{
  "norm": "layernorm",
  "norm_position": "pre",
  "dropout": 0.1,
  "inner_norm": false,
  "positions": "rope"
}
Rows from block 4, named by matrix and row number. Rows with one number belong to one attention dimension. Each number is 500 + 40 x the weight over its row's rms, rounded and kept within 0 to 999. All counts start at 0. Numbers have three digits each. After the name is the row's rms in percent of the matrix's.
# v: attention query, key and value (stacked) (model.blocks.4.attn.qkv.weight, 768x256, the v third), inputs 0-127
# proj: attention output (model.blocks.4.attn.proj.weight, 256x256, transposed), outputs 0-127
v.114 095:535468576459419513445527513456418442446522537433507483495477482461501506514463466441463454477459472492518450520471541569482497466574532541525485546567449501522456547466481523513503499494511543475537572507529459423527521541496503591457513480490450472582505533501535456420467555481466500464590470490481546497471546483511472467521443491480519462512502491499527464547424437554539515549531
v.115 067:539491433529504555508422513544570519487494480475538496472470454544539480518509493518427526486536516547478526504588481489552490528490488480485529462473489488474530509511528417439537462425466556548513435472506523467528498505457539500552528454538509513440520594552508549433584448559576456521488510509484508440544449518521501552470514499540527544504526535521536525474542514519487464513484
v.116 074:453510555476476455494547503472452489487536510505464511515521552457458538484521514464578456549473496487523448495437523487440502480533513493521474553550514526560491494505417557521471533573524451459502556514501442526460495478510493513490501531402488520536486423472468448554413556445422513471491486487507497546482560429485508454493471490481489487512494402474495458519459467488518596499518
v.117 095:543460572462427510449540510446408439447513545448502470489474478463503495517451458456436475453453469480520456513458528579484495466572523541527496540550441497498460552474500523515496504484523541473522566503529493426537526560516490589447502481515449467592503548487551464421481537489477510487591470478472543496474538498505470469536456498467507458502492516513522475540424438549548490533530
v.118 106:518487526488446487459530490409442464466502531505495463492498455471512438508426451516396537402451513477522525475478506576518494470511497533523508492487435488410502532486580504523485492469511560489465504540499574476565506571535445531458457473601453457575519519471557501420527500529530524526556469457463514511493464575516484489547490536487485455455463604539471509500456494547553403485530
v.119 084:510474532478416482440510479423460476455541550483494479508502463470526449534434441479386519440445529479531500481485530582503481460526504518531513501501424509427496557482555466502482501471506582487507526504506502440581501548502463561466478468574426463529500567506564497386527509522523513519563449451460524517490463549519471479530444502505505474482463575517490483497421475570568429510536
v.120 108:494510445514578494560497518524555513537490471557518479465485515544497488514506537576519556481553483511490566463511445464529510535430460473484506468414550527462558485519567475504529491475504462509476433506498564572477520491517495419513485511570559511460515472490497551561560436528526494528420492507502466463513428560481515543505566545495516514478513569517479505452549566440457432469469
v.121 101:534462559460426500442540504441416448461518550456494473497485482463509495520451446460430487452446482485528458502458541582483497460570515534530502531533430503477468555475511524511487508490523548473521559504524490434548521560516478585450495485524440465586499553484554470415487534489475515493589467469471536504478520505504467464535449506473506462496478527514519473529419447553550479528534
v.122 071:452516581468457452491572504430431453487551514500476480507507536442441521503476513489543500498463479475525456493418527548449507479512507499520466572534512537518491505506448553564484543537545469447494549535524496507480531540533478527455472518443477511608501419464508446508427551457432516452528464480495511537461536467478483461522462495466514452490495445472479443518419455512537555507522
v.123 064:462498503505525485511541490560518553526529514499471547536539561500478557502558507459585446583509497476510476506464513479456506481492526463485502500514518527571461495510426510491486569579516452485528542470488403510436490427484515487519513547397493524422485464520491485572450515456456498481452511522553476530486551427478503458462470447490493543554505395471496462523484508475474597513495
v.124 068:538502496490477514488482510436474449469466487504531451462464440492520436502439488538411555412487500527492540480534486537546494511503478540512497497487477480422532510491575491516514443426487552517460459531511606492564511574522482514475490450605504470579513516473515517432552494550546503517549483481452521472512451575523495536541525561505506455443492605533500528477502496531524402484510
v.125 101:482516475505557509543481514588551528532496466495502534506499547525483561491574556482606462593545482527476477521517490425480504531488500468478488512516570512591501469517414503484515509536495432508530496460500434527434497435472553472539544530395555544435480470521441496586468504473466475471452529543536487488507541422481518512456513471503513540540540394463530493499544504449447602512471
v.126 069:460552487518571492566508509554522515536492467536479518509525550522458566468577566502618463577534488511492486497483461422466511523502499474498496514511573504563526461522443549506500509571516404485486478500487482564421497448507506458531525553417548550494485423473440485637440506463444498494445526517523486520511513450475533497467535520484496528521522415480520500491555503430462581473464
v.127 099:471530426540581489555476491544579556552477466566494512501522518541498494489535534563533549519543526506482553479527458434521502535425467459474514455429551501476544454532522476488500502503490458525463427494476546577475481462506498408539485520515553527420497468499467547579538443521535500540409529512519452497529451519489529536483561513516482538488499514504474535453574566446459480449470
v.128 116:526494564503521497427454483494475481459501529464491523518516537457496477505498430422509426505435505478522415523531572504418540483542542559509452548551430503533517495441440519476494497555508465460561528522497482479530489515490515529463506506426450426492499529488500451460425531427499493454511526465460528517465525453472492465539443482503522453474506425490534507475504432468565571515553
v.129 101:433547434473482485564550478494542560586552510555472510520540474512514562489523553559494553536515542521520571439439442514546448472469456409525572438426548543451502531589547492508474545506493514514460475435482488514482496489501444478542505544562518586454446484502520507566533469535482501523510445496512497508540469537513530489454535548498521565515457563451469434477465569514471443454466
v.130 098:540449575498509506434442511516433449435475507467502487489492517461481470505492450453523454496471484493500429545537592479444531502541530572498427574587450475581494493422434505492500481528503479471540538539525454492534505502476548523463512483418475417520526513498488471453448517463493486485483537489468500501458558452489481491540448463506521438495523414515533528514503432483540580541556
v.131 124:579496493544490534505498533517515475425414450449558483450434474550501425515450521491448508436529442495434528553544445496557518550480518528449488484537520440508463458470535468484543449423491528549455470530495584453481498507510531531494481415543535481569555524526489558456544523551557486508543549554533508468494522524525493552506536466496421489509556543591481591562542518519455458541457
v.132 123:580499492544490535503498533516515478426413452450556482450437473549500425514450522490447508437528443498434526555543444498557519547482520529448489483538520440507464459468535468483541449424491526550455470530494587452482497505510528530493481414542533478566553523526489559455544521553559484508543549552534510470494522523525493553509537466497422490511556542593482593562542518520458458541457
v.133 115:587491508545490532492501537514505466416403454448555488448437477547496417510445509480447503433519446487435518561540453500551526549485526542445478498544509434511466456455520471482541447428492527547454474540498587455490498513512529534486476415526524466577558518517492561452537523547556485508547557553533503469484530511523494549512530464495421480503553527598476602561542513518461474548463
v.134 119:455523434500488494570547504495531526554512480552493490490500465535505530472507565579494570492557516511488577461460423504577467512453450427494547441432569503447489501578558485521490519458490533535431463481491526532467500497511469466543482506575543583509493460494502543549570485556508520546500473527541467493538468546529526526458542527502473553517477575496451482502502576524439429467453
v.135 152:561489474551500530541501529521533495436433454464560489463438463551509445508470535501436512460528438492438543547534435506561506546488520517448522462542542450511455453485523455483547451440478524551446465528490581445464501492513527521510488423528537500547540537546478552483550509547562479513538543554535519479512513516533489545491548462500439512529551530574486572573546535521451473534447
v.136 109:587495508547490531490501535513504470420404454449551487448441477549496414511442508478443503431520449486435520559539452503549529549481525542445478495545509433505467458454523471479536445427493525548453472540497588457490498514513521532485472417529525464578555516517495562454539524550557486508547558551535502472484529514520495549514529463495419478501551530601474605557542515515461471545463
v.137 088:556459569519529505433439506504457448427467495459520500492470536487488447514478447443525448472483464483491425555564567475444553520521536577482420563568450474554505469422437509486518467506509483472546523552511503490530497515494551514460497470417480419530544507492480484444456538454507494474487548492483493501457533450477482504548459455506496434481540417535526541504525431480533576541536
v.138 155:562491474546498535538506532520529493440432451464557482457443470557506440519463539497441521457530439500439546544536430504563510544481515517452515468532540450499462461482535461489547455433489524553446462524490587448466504501519522519504480425540539498548541530543485557483550504550558479516535538547535512476505502526526487550497548466496438509523551541583492573566543532517451461532444
v.139 157:563489476548499533539501532522528491436431453462560485459438467554506443514468536497440516458528437495438544546536433503562509546486518519450517467538541449509459456481528458486548452437485524551447465527491582445464504498515527521506485423533538497548542534545481555482550507549559478515537541550536515476507509521529488549495547463498439509526552534578490574571544530519451469534447
v.140 097:425555430471482482555548474489545561593564516559469518523549478493509576475537544554502537543500550525528551428435453523528454464484456409531571436427539554450509530594541497505473550523488507506471481437474476525474490480489440476548512548558503589446434485489516491567517484520481504509505438491503505512547470530513537479448519552502526568514455558435475424464457562509483447447484
v.141 109:556445572503502509426446514516446451426460501452514484487475522471482453512483446440516447479473467503495426552547577481446539510546541580493431568585447467571495487415446505496512466520509475479542534546524480485526508504491554528461509479430480414530528524507485483445449522463502486476495540492472506496459547460485471498541454459499507434495530429529541544522511424479539565547548
v.142 094:535481462508462517534517531536503489496469451507541453455448457557496491523472555548469564463578474530453578523509430494589472540489485490481529472495551457492470492509561480529529454409496547555447475503528521490486531485502511487515483463576556529541526489539501560496567466577511502536486493540542478464523493545531473553475557483486456519535508576544498537567512535540439429517448
v.143 082:547467543516564495455469512480473456466466512471506515497504554487477454486499458426539446482467459469499415531545552478444576505498532577488422561541462476531520485423426531479513473539513462465542517554500524517495490520505525495476480485413474429532543469458500478467458533444504503468491541494491494495463522438469502489528471500506498447448529411523482542466525467458521584510525
v.144 114:549476569504515507429448498509466470440483516450509506507495533467493465528488438427505427498448479489506424545546575493423535496548550576501445562569435493556507499419442513481511480537508470467566534525512477471527500504490537532455516488425461415496513535505497462450431517445496481457498530475463528505460532455474474480545457469497520445483522426508545521501505426474560572537548
v.145 127:580489508544493533501498541518504458405413453448563482444427474545493425515450511484448503433527442486437517556541459499551523549492522535442482496547515439520465452458517464485550449425491526545457474545501579450486503504513538535491486414523528473574559527528486558452539523548557477506542552556530508465490530509525487551509529455490428480510559522590485591566538506521459477559466
v.146 125:486525429505493501573540511494545523540508470536519495489479474556512516508501565566491566498562487512477579478480415496576470519444462439487546441431567508443491497564556489519519501438492539538454457476493541516468508494513482466537484491571550577499507469508502550533574476564505507532490478529548480478535457543520509536465568519501475549511508573513462490515505569528440432483434
v.147 089:551459553519548502447461526490463440437461504457516500484482544481474448498491449425523444474471456474490413536548556483443568513519540580480422567562456473540511480418433524487519471524511468474542527565508520504498499519508544511469487469420472425541547491478490484456460536448509499469486544501488498494463527445474485495534460473502491440464532420536507545491526446465527576532533
v.148 155:438508523454504465467496466479474510564570549538440520546560531446497559482538464503558480546470562500564456455462568497437490456517486482551489531466463552496540540521466540512451544568511474447551535473509414553533495500483474479499516579460463506450457470456518442522450493449441523483465462451464488523496493474473514449500456538505566492475450458416506426433458471481548538464551
v.149 094:572447569529519519440449523510454437408444485445531488476452523501489428517468456445510457460498452478472443567566551480468550535517543590470426562577458452551493463412457502491526451482510494490532522565522522480524507519505556520456493452441492411551562516504479502432478526476519499486492560508493494493457532468485471516550475445500472431488547440559524574531542435490520554548522
v.150 093:588486526549492524478514530509499458424398460453541499454448484546490396507435495462445494421515457471441509561536464510545543547480531553439466505551497435502466450438509467477529446434496524542458482556498596464496494517515520528476462424511516448585558503506500563454538526541561494511553564554539494481471535500518493545519519462497419463493536513609461606549537514510460488543471
v.151 108:410510481452509470516498464487500540583602542552450507550559518456509589491556501534552502566488551516564488436460538496456466452514470447558529496444499570486532547556491530521460555566505476456540523453501412544505502485486474467520526583487482548423444482484507440549466477455441519492450437448464497528522465499482512455483475539508579529499449486401525392444458489485535513447530
v.152 108:413556432469492471548547472484548565599570520562461520524562492486508574475536535550506538542488557521538531426438458521513464460482456411535565444415532561446520535589532506509468555535494498496479478444471480532477489485495436473541505558543497587440438473483518484571502488499480504504498437482499499515540463523505536472454509557503533564505445546430473412443452556501495460442493
v.153 109:565463524514465510518469533527465454423451448479544434456419456539482449556430521532453536440556465484449553549529471497564473550495499507460481503568524444550453475479531462534534457401509543550454496523536512454504531498505556529480474434534532475568547516537500556460553500576520490544504530556530480453490526523528460553516521441480443476533523533566523564590503495535460467556474
v.154 100:435546431473480484565551480490542558588548510554473509520538473512516563489524552560494555535515540519520570441437440516547447475471455410523573438424548540448501532586548495511476544502492513513458476438482490517478495490500446476542502545564518588456448482499521510566537467536482503523509448498515498504541468536515528490452537551500520566511456565453469438478467569514470441454466
v.155 118:465520436497485500574543509500528518546507473549503484488491460538504531480504566585497571490562509516481579467465429497582463512453454430492543445441569501459484503572560483523499512449491537537434471484493519531472501491508478463542491497575547581511495462497496542545574481569504513546489472535538467488538475546529520529457553524499473550522488576499455487516499571530439428475450
v.156 133:427503512457508466485502467483481522571580550548440517548569529450498569484547474504549489560467560503565470450455556504439486451520487479552508521466473555493539543523464536516454548577511471450543533471505417549524500498490467472502517582454461513437445473469514444539452480445443515491461454445465491532502482473473508447497461535503577506486444454414515418436459478478548544459544
v.157 109:517498564508525493428449484488471479464498526466492523514516537461494476497493432429508427493443507480520412522538573500419548487543537560507443548548431496534521493440439519476492499552507462460553528530493487493534484515491518525461505501424453427500498515475493452466426543426504495456507528468461518520462526452473502466542441479502514452474504422492528512469512434465563572516553
v.158 129:539479495504472509541490532529488464453473448499547438456423454538490478543453546557483545458579457503455569528508453481576459547478486476464500487528548475537459477511543462532538473399495548544461496507539507478489536484495556497503497451551552516547552503541485555488569493585507489540480507559536474446507510536534471557492547459491456500541537550548504524581500513543448449550465
v.159 134:553491467541500536543523531509529498463439457472548484457450479563509430519455544501443528449528440501447557529530415516566519543470506512457517460510542461473477468488546469498538461434500515550440459522486608455459504513529504511500461439557540503552535520535497560494550498543558494512540529538535512482504486535517488546500554476490441511511542558589489566548532544509447445518437
v.160 076:423489480438502497519490481493489517559594540541474495535526512453510608495575513537578511583488524534558488448471538477456450453534467443562534511458508554522540547565472536531482544559501485445539523450515405535516517489485508477530550577471488563425457509495490426532449467454419511499447437448452497513532474484490508460478488532505594527506480469398552388467461470504542529461534
v.161 058:462530440469412523509456482548510537505548488514509485510462431489545588515521534575485543542530535588519559478483496477542403504564457425529573433484519515527499522593529482526493514454460548517477470422509418483541502468457509535543536530542528590471430580540482484499500492530465482524506460493474514494556508520538515519465497491516540549552479541447572431518481484552498463512510
v.162 074:560457545519452501489454512526456443405443461483528442478416444525496462548433490527444522435545488480456553562537505486556460541526492510463469508596499420560449465472522459524511455412500554543451508530534488450540515486503558560486485431525515463581541534515487535434541513566511514564530544548524468476498550510538471540512497424488428460543503520559535583603496475551476473548494
v.163 086:498491525506563485473505489464500513524494534503474542522568574491477460483509462418511461519438499462520428503512530517423590477488527561512455542503467508478541505441436526473492499582529427463532500531470546531493481537524458477462449517419456437487498464466523477511444503418516498458501512450486510531458492449445504464540469524499535471444494423511481514425508496433536575470513
v.164 070:435540439455461492514450466528515572565588508542491500533511478465532625501556521570537517580499534584535507464489515467481422472554449429555549458466512547516515541596512512518484528514479513486525481412489401526534495468447487493548536563519500588429421548524484450525466483490448485492456445458457509505563504508510520485458497519518574549531480518398563410472466482521534487476526
v.165 139:427508508457509466486501466480484528580581549549438516550571529451498569487547477506551491563467561508565471448457551505440486449517487476555509518462476557485540544528470538516452548577511470452542531467502418552522498498489464469502514583462463514434442473467514442542454481449445519490459453442466491534503479478472508447498462536504573507485442461414516417433459480478549538453541
proj.114 081:478483510512552485554508491497501514555520501530537506534523462551524485528510578514468550503515486433444545533460522508494487516426485445505509463511573496505517511489501374413532525481461458520468516500494517470513484454510496439497405449495521512430568455510490549570559468565533467557467498528545428552481509503518507515490497492483529575486520495555428509497526567459473504505439
proj.115 058:452486544467439390424485500467537489540582525513474510511461486433530510574465464473545480484526479480513503481469560516483556462481560496518452472493442548498502513485538486463485455460424534498502520506559471520565551488446458470497470522542463492502522500523561480469514468505445508472435498476526512577460502526561499481497472546572566459492444541507513445473441525532515460498563
proj.116 072:533550461542585605584518487535464525502425467509510520518537495561496498418555547520435518527469523510465509528512447480508479532511439500483551497511580441483479492529450490476498550536536462538490478472441534499427434528546503520515503454444545509505457496478423518542499531507538500526580500518488474478554506459457543526491513472455426543512518444481473573530554486457462554472431
proj.117 082:466466513483534474541515494474504519560536522531513488519525480540514494536499569515497559488526490433471547506458523526490501498415502451518494467492554518492531529488517393435506525474476457496467523514509525479523502470524484429480395476506511510433584449500528555564559450554515482555457481517547422552466485520510489505503490512469554564465499505558434481480504569465476492509447
proj.118 101:474418529481452435459530504443477497515522549509490487469470457466507457552439483504530558483526468441536540494447510566518531482431524496488460496479451556471496516475549457505479500455466540453477517556520493516557544504469475457457424528542457476470575479518590554479552460517482513530439499515564447533429499555552449487528482516533519493469470539589477451475457561541488457520548
proj.119 097:468428520497460443470506490456494504530525527522504501499463433473537463559439511514533552486537464430506555505445521549526517493426519485483476454497482545487492511470529424463493494439441542486454514557520500511560525488462479438460399496520482484467602477530562564488564468549494512546444514521576434565431501535573473504526498516540514509474468519589454473487484568542477480516531
proj.120 099:499467523462423469415501513462494478463509525470466464462473541422467509522476424487545481489507484541571449449515513509495508479543528549527482538475413518479508511496530593585477478491533537455527505513522471519529544540469495518490553564533478482549481544496547474423462521449457527454493490462474548459495485531495457491505485508516521422491477531476566470480426443548529468509588
proj.121 091:459458510484523467533517499469504514565538525532504488510518470530516490534488565515509565485532484430483552496449515534504506497413502458512490462488546525490524526490516398447497523470475471498448521526513528491524508472520481426475392488507510509444590452504538563554563450557515492558454484523554420558466485520523488506509495518479549559459489507563433473476505575479472491503459
proj.122 059:552470485564559598572532497507455528502409478503548524491508441564507470437532525510433592526468474497478523575502447494518483554489440506438544517539550463487485470496476454499508530511501495494467495526448513498470454503517527523486455450460529485478513493466423553528514493505537512587559530560523428471508534491509506536510472456483411549514501461563461534504559526477449538492457
proj.123 077:505575456530546567556483482577521514494485454498490514544552531550502544437569534511457454507482549537459486505540480454507454519542467479498558485511567454529482486540450512485495535547539458556494484448475522478431447483539523524533543474456544534523447508495420485538478535509548491490561501500455528499573504448447548516480524463458456526547524457432491555539548466456493544474429
proj.124 080:491421542472451429444514519424476487505513545503501481452456473445494454560438468492545550495518453467543512495462514550496550483462532525499443519486434545478513515462551489522498470454465543442499517551529478522564556517461479474461457535546457464486549495508583522462522465487460515505438503502545475507427503554554444489521477532542542470457469544566510446460449533546507455521574
proj.125 101:526581469516551566546475498555519506490474455495505509526537550534486540440566520498472444516473533562468462504551484435480478515571473507514540509515552444524506486526453547499516506549540454542522482445482509489438459504537520542541574479459544520534420522479412448526448539478521491466563497483433555463570497449443549511474517487460478505528527460410521548523539441454511540472450
proj.126 087:538572475508563573546501500549494502479463475490497505510534561528462534423571505499471454524468533560489466490544459451476483506568468518520537529500535448496509495531467573529502515551563443530534479440479513501425462529550507549536586488472530514536405517470426447523445544470509497469568490476432551440571487466423537497480506496445467500519523474411529542515518439447505527466453
proj.127 084:519512494485443509441490510499498483448485505468461488461477542445477515480486421482537454494488511564558451463539481495504518485573516556498487540486423508496487492509502624587468472516540541476530486503510483530491521547490505556500590554507479485567437547492517453426439530435465533439527500473457573451514487501483488487513499511516477426508477509449574485498467430544528493497566
proj.128 096:553563537544502444503440472495491481541408444525515491521473451477509464510488476480455558484451490496450512575544543484469480542537427553466524501573492409503484467503455488492500453507456540523458454505429471511559476546449519549501447482453523481547464511430480495489497504490530509568560555498495503496546562456518522542476463519499482469461474453535485606453516507543492546476528
proj.129 102:486443451508446586460521516535502497414562530452503504471505505521536504488491495509511457488548507498502503456471456515569515497465592466482471492452472564523464500469520495494514540454523532521543548507569532471479501452522495459508543469527479498476557503596512548463523519541506462454462480542535482498461452514531448490497543443530476517578534527502507443568519488514495474561479
proj.130 097:508574501513498440495460452509551520553434461508501541553506502509497506530527485485456532494411516538492487533543521477461461527544430524495567464538503414478514473533466507509499474551509493539452407476404502498544473530496506572506472509465509514542448519432484466489467497484547502503600523468465545512538527465459527530486476535474516489464482466486493570427500497494506534463493
proj.131 128:468458526412547437524548505416482489569556514564472463506513549488479530491499512523555528515492513515569477456471519501450512455515466483563493538458521551480585565533527562547492484533524458422501534506519452551479530517529483481486477596519514549505505469435513461542477454451406542521472431443467477485494460531465523479518480563471581480414471519476486429440439505476546479458527
proj.132 129:470458526412548439525545507414481490569553513566471460506512546485478531490498513525557527514493512514569480456471517499451511455514467484564494539458521549480584565533526563548492482531522458421500535505520453550478532520527484482484477596519517548507503468432511460541479456450406543520471433445465477482495462531467523480519483565470582481412471519476487432442440504477546480457527
proj.133 125:469467529413553431529542505413483490579546513568479463509510549490473530496502513523552531513485509514564478464473522498443510454518458484563495538461525540478585566536520559546498481534521451422495526500513450552482529521526484486487476590513514550507494468426509456543476456451408544526478437441463480483502469524462529479514478567467580483410470513475485442435438508470547486452525
proj.134 105:466458449475488557487557532509509524439585555453501498465514527525499520496497511504531447514561491503536490446458459525542529467463569448511471499438490593503501533493540498505505556470530486477551555496571519480456521444540493459512560507539467509445539499585521525492516510524488487439432452522522497498457446542505464462499527461504495541565531540491509397565490493482501461541478
proj.135 144:498437541428546472535525528406444454553533505581489430478505512495494497484457534530562559470523493496553507461474513481479531476496472512551459546457539527483575562511521558542503468499508482421471537543532472568476532553528484465476455575511547521556537455420504484547501472467404553542461458473489450460495462528504533509531499574474553465405494511512470445430487516499510488464515
proj.136 119:467466529411555428529543501417483495582548513569478466511505548487475532493501516524557527518490509514561481467472524494443508454518459482563494539460525544478583565536520557545497479530518450422499531500513446551480528515522485484486478590514516551500493467431507457544475457450403544524473438442463480485498470525462531479513479564469583484413469512473488438441437508470546486452527
proj.137 092:525574534506528417524464470473521512577432469523499503548486478483488496515518495473473538514437495514489495551545548476445468511544418539509550491563512416483522492532475510501486455548472492492454449485414462518538477538475511560499467526471522507529443518404478462513478492465503530537562532463469530506550554478483545516491457551474515485439477472500499572438502501510501529447521
proj.138 143:482437537421551459529528518408454467559550511580481443493510523490493513490470529533567547483522501500558505451465520484471523467498478501559465540457534543482575567517526554534500475511507475417484544531535455566477534538520479463481461581518536531540530453425506479542496470460397541528460450465484457470493468531494533496526493573474566476408490517494473436432471517492519481466521
proj.139 145:490439537424549466533526522407450461556541509584486435487510519493492507486466532532564554475521497499555507455468515483476525472498474506555462543457536535482576567515522556538502472507509476418475540537532464568476532546527480464479457578514541526548532453420506482547500470464402547534461453469486454465495465528496535504527495575471559470406492513502471441429478517494513485464515
proj.140 100:497452455518451599463521528542492486402547523453508494454502501519527489479475499507505458482551507502496505466478450519568525509467588477477461502459474557524458494462517487494513535445520538525542542516571541472476506462521502464500543458524482483483556506597513547463520526537515464459459488544530485491455458512536448498503549442531467514574533523511507453575523482517494478566477
proj.141 102:508565518502518426514464463490535510575443460526501528553511509501483507522530492485470537506422515522493492533540538482445469513537420524508555484542516424472526487532469507499504473555504479520459423477419485511533476543493494553502464520466515513527437508420488454513469487475530507521579515458463533506544528471451532521488466542465524488447483466482492565425490513487507533458499
proj.142 086:423444482449522510517563518504542542523592552498473520504539581504460577499564534538583436542513521508563466415461482511488514446494552442562492496438521596494554528532525511526486542551553414493524521483548513504437529435559492466524553539529477561449494485539486467544476457477470504429454436462471508522485440524437519439506514505475552530517506530417522386504449488425525472493488
proj.143 091:546574555504542447533473489470482484575422465518515510524461469502498466491485513452475527517457479520467500575537554473443491517537410556506509512559530429497509494511478494458499445510453507482460474503423460525532475551457522568466467503467529482532447512408481455517472518458477528548539561469469527508516577488508553522528469548493517482438485468533511561458517513534498531457517
proj.144 103:532547551518518436518450468488497481565415449542500501537486477473496486506510490493477548494437505499467505554539544476451470526537426549491530501563513413495508472513464502496494448536473509516450443498425476519539483553462511544491446501462531492549454505411478473511482487471512518557567541475476510499547552463490538533496470542493509466433473461506493597433499506516498538456523
proj.145 135:470466532417549438530540507408477482569541510575480457503519544492472526497497514523544545501483509513561479459472519505445517459513454489562492538463523537477588563537520560552497486539522455421483517511510457557483529532535485485484468584511514543520502464423510462544481455451415546530481437447467471481506466523466529482519476569461571476407472511479478446426444508471541488454520
proj.146 099:465435491464513556512561536489477509470586561493485479469506520494486526475503523522551444522572498480540501443459469525524528451469580455536462527444506590509508543493554509500487529483508472453549588506583501505441526453524490443495547516558483508451539480551513507525512495502444513464410460508507478509460468553512492444522524482509507531522509558481516408559487491479506443507502
proj.147 098:531569557501555432541472488467481487582423466538506500524474480489483470499486515472484537512458486510478501564534545478436493516532405553509510513555534429490519493516478496476491447523458490480454463505426464532524487553463512550466456510469529484529449502404486454529474506454479535550536546467468517509519566486493559521524468553488516479428477467526498565446505515513498529446517
proj.148 144:522561467581450545470468481593541530441448487421522558506486474511510484509524473469437455513483498496439502551535481512532477536500524501440534460544468454520422433479474445463503521483490528584515460473467542433523465463476522536518539417482467468462474544575492522459506531542599458476537553537519541529504534469511468506476510428528432523591511482510525565568535486510478519530479
proj.149 097:510553543488546406536481478460510512595448478546493501543499496479471508516521501490488545517448494500502497538526549485436476495536412524522542499545523440475538508540480511509484463553479467477458459485429461528525492537482501540501458538476521517517443497403489452535482472460491536542545511457468519505547542486467551503494454559466529485427467476493495551430482516486505522438523
proj.150 103:475472532406564425541538501412478488591541505575496465518502541495478534497500527515558539520491496513540478483467540489436510457517442482561486538465541537478579570538514542537514483521507448427489528500504427550484518518518490484489474570505520553500485461427499454548473463455397538537478435445473476483507483519468539483509467566468579486424476504481491450447439519471540494456525
proj.151 122:528529468586442571468466497590521510418463490424517540491491459512528471503500485478450462490517494490445517528527475504558490544483547513440505462537472473524419435462487445455498521468486548577512479499493553448517473471476514514514532416493484451486510538582492547457524543549593454466517557556534523520492524481533464518486521427534422519594530493521515547568558490531455509552475
proj.152 109:503472458527455588466510526547491496402532521444510499452489488514528480480470499497499450485555491498486512483487453508564523519469577487468458500476475549528442484459515477475507531436502547522540540517564535473480504465502509471499539451520480475485550515597505554462529543536515470455459506550538489496454476511548455503502545440544461518580538519520509464581532481529483481566481
proj.153 101:429467500430522439502541452486555529551572522535471550561537574510489586508564502544558490522451543532564466436477507481476472458517470434544535482464507556485581530559513546555490513571536422507502489480479479518489506458553489487545511570518486584482498476491482460531463429485474503462510402455466502527517434507429528479480479535464579497476485519423485416452446505431541483472499
proj.154 101:488443452506451588461523515537499496413561529454505505467504506521532501486487497507514455488549507498505504458469454515569518497463591466482468494452477566523468501467520495493514542452522529521544548509569534468479503452521495459506543470527478494474557502597512546467519519543505461455458480542533483499457453515530449490500545443530474519577531527502506442568517488511497474559479
proj.155 102:458446448468485560490558530512515523447589556460493507473527538526496529493509512513535449515550503505542488436460455525541517465463571443520480497432494591500504533500541506513505555483539477481547548494573527480452523444549487457509555512543469521446540495581518520498512501516488485438439445513516495503461435541494462460509535470501506537558530544481508395560489496470503458535473
proj.156 133:529549471588455557477453493588523516439444488433527541499484458512518473511506488478442465491503489485431522547531482498546483543489533515440512459541479449518415435469472438452508513470477536578504462486478546447522469479468518522516524409479484455488487535566485535459521547548593460476530570548529529518504541468528481519480517437528423522584527480517516575560557494520457522537473
proj.157 091:552574527539507440504443471499509492544412446514517499523472450483509468509495480472456551497445492504456509578544548477466476542533419553469531491577496410498483468509457486490500456510454535514460447496422469507560479547449522557504457493453522490537456522428476494487496507483525509560560555490495512494550562460518524543478461527498485479465484453534487597454516504539492546477526
proj.158 104:426470482441504478499552461504559541523583538512467530543539582519477588499565504537559468528467541532576467420471478490494481457511508429540532479447497557482571529556527551566485535566564417508509491473490503496481500443573488487539542565535475582479503476514489466528462438486484497440504404464473514511508420521422516467490502520451562505501492536416500410468451492428539467478480
proj.159 130:480428536417553451525528510413456474559561512570477457505501523484505512493468527533576533500539506494557505454463529483471519466495483495553462537463530563493562567508530542521496473501497481419504561524550438561477532516503479453479470581524534530518534452436513480539497467466390525522443452470490453482477475533500522490526499562491567482419485522491479426454466515499524476477530
proj.160 086:519547464599431574454459498586533516414450505431497531486517479511506467509505461487421469458482504492473516508543455526550491544493557526443526452535450443511431429469485466473483513511518540572495442504483585461524483499500497524514523438496466449515507545555512542448525530542620465457545564542517532521502515476507467507492520441504415505561518498508501569531562477512466505536468
proj.161 080:455469424526449572465506505547585543427549527480474502486552548494475541498541474544485469476494538493545486431503429546538504487493607462494543465470452533506500482496502528577484532546586468541506477491555555470458528447581486464550553504517458523472521528584506528473519477533575492436502453510493510504508438487457454470467512449452464529555498519431489473526493468446513485511479
proj.162 078:432480491439514446503545462483554531537563514524493531543550571525476580523566495532532508507446539545557462437473493507479479459515471421534547478471495553477585528572507545579509541575560423515493484478475485500497508453579489494559509553513476589481505478493485471518465431500502499466521387463472499517534429496428504477464472521440556506497492515437479421450436504431543488477482
proj.163 094:562555559512535465517449507473444462564422468514524501507446433491530438499453515464486518502503470493440525582523572463463506534516433571498465523551526449510470495472482460406506438462413549470487512506457455526538478563415518548451461481473536449535464507423481486507497554472443515544519590491496517510487592491560552533532480542539504480450508471548513573486546514573486525486532
proj.164 088:491502435564426593448487504579567535407503517438467504482542497493500506487523458512458456482491533498519504464529436545554491512498610489468553462501440490510460449478502519539464515526551520548501475494528576462476508469548489500524551491511461488496517556572505538448518512523594494440525510526504526505499467492503444489480527451486445520548515511464503514547538458496491491529480
proj.165 139:528547468587454554475456492590526521440448489432523544499483456508521475507508487479447460496507493486433522548530483498548482541489537512439514459539477454521412436468474437449502512468474539578509469484481544444520470472464518519516526413482485457480488536572487535458522543547591459473525569547529530521499538471531478517479519435535426523587525482517519569569555493523459519538479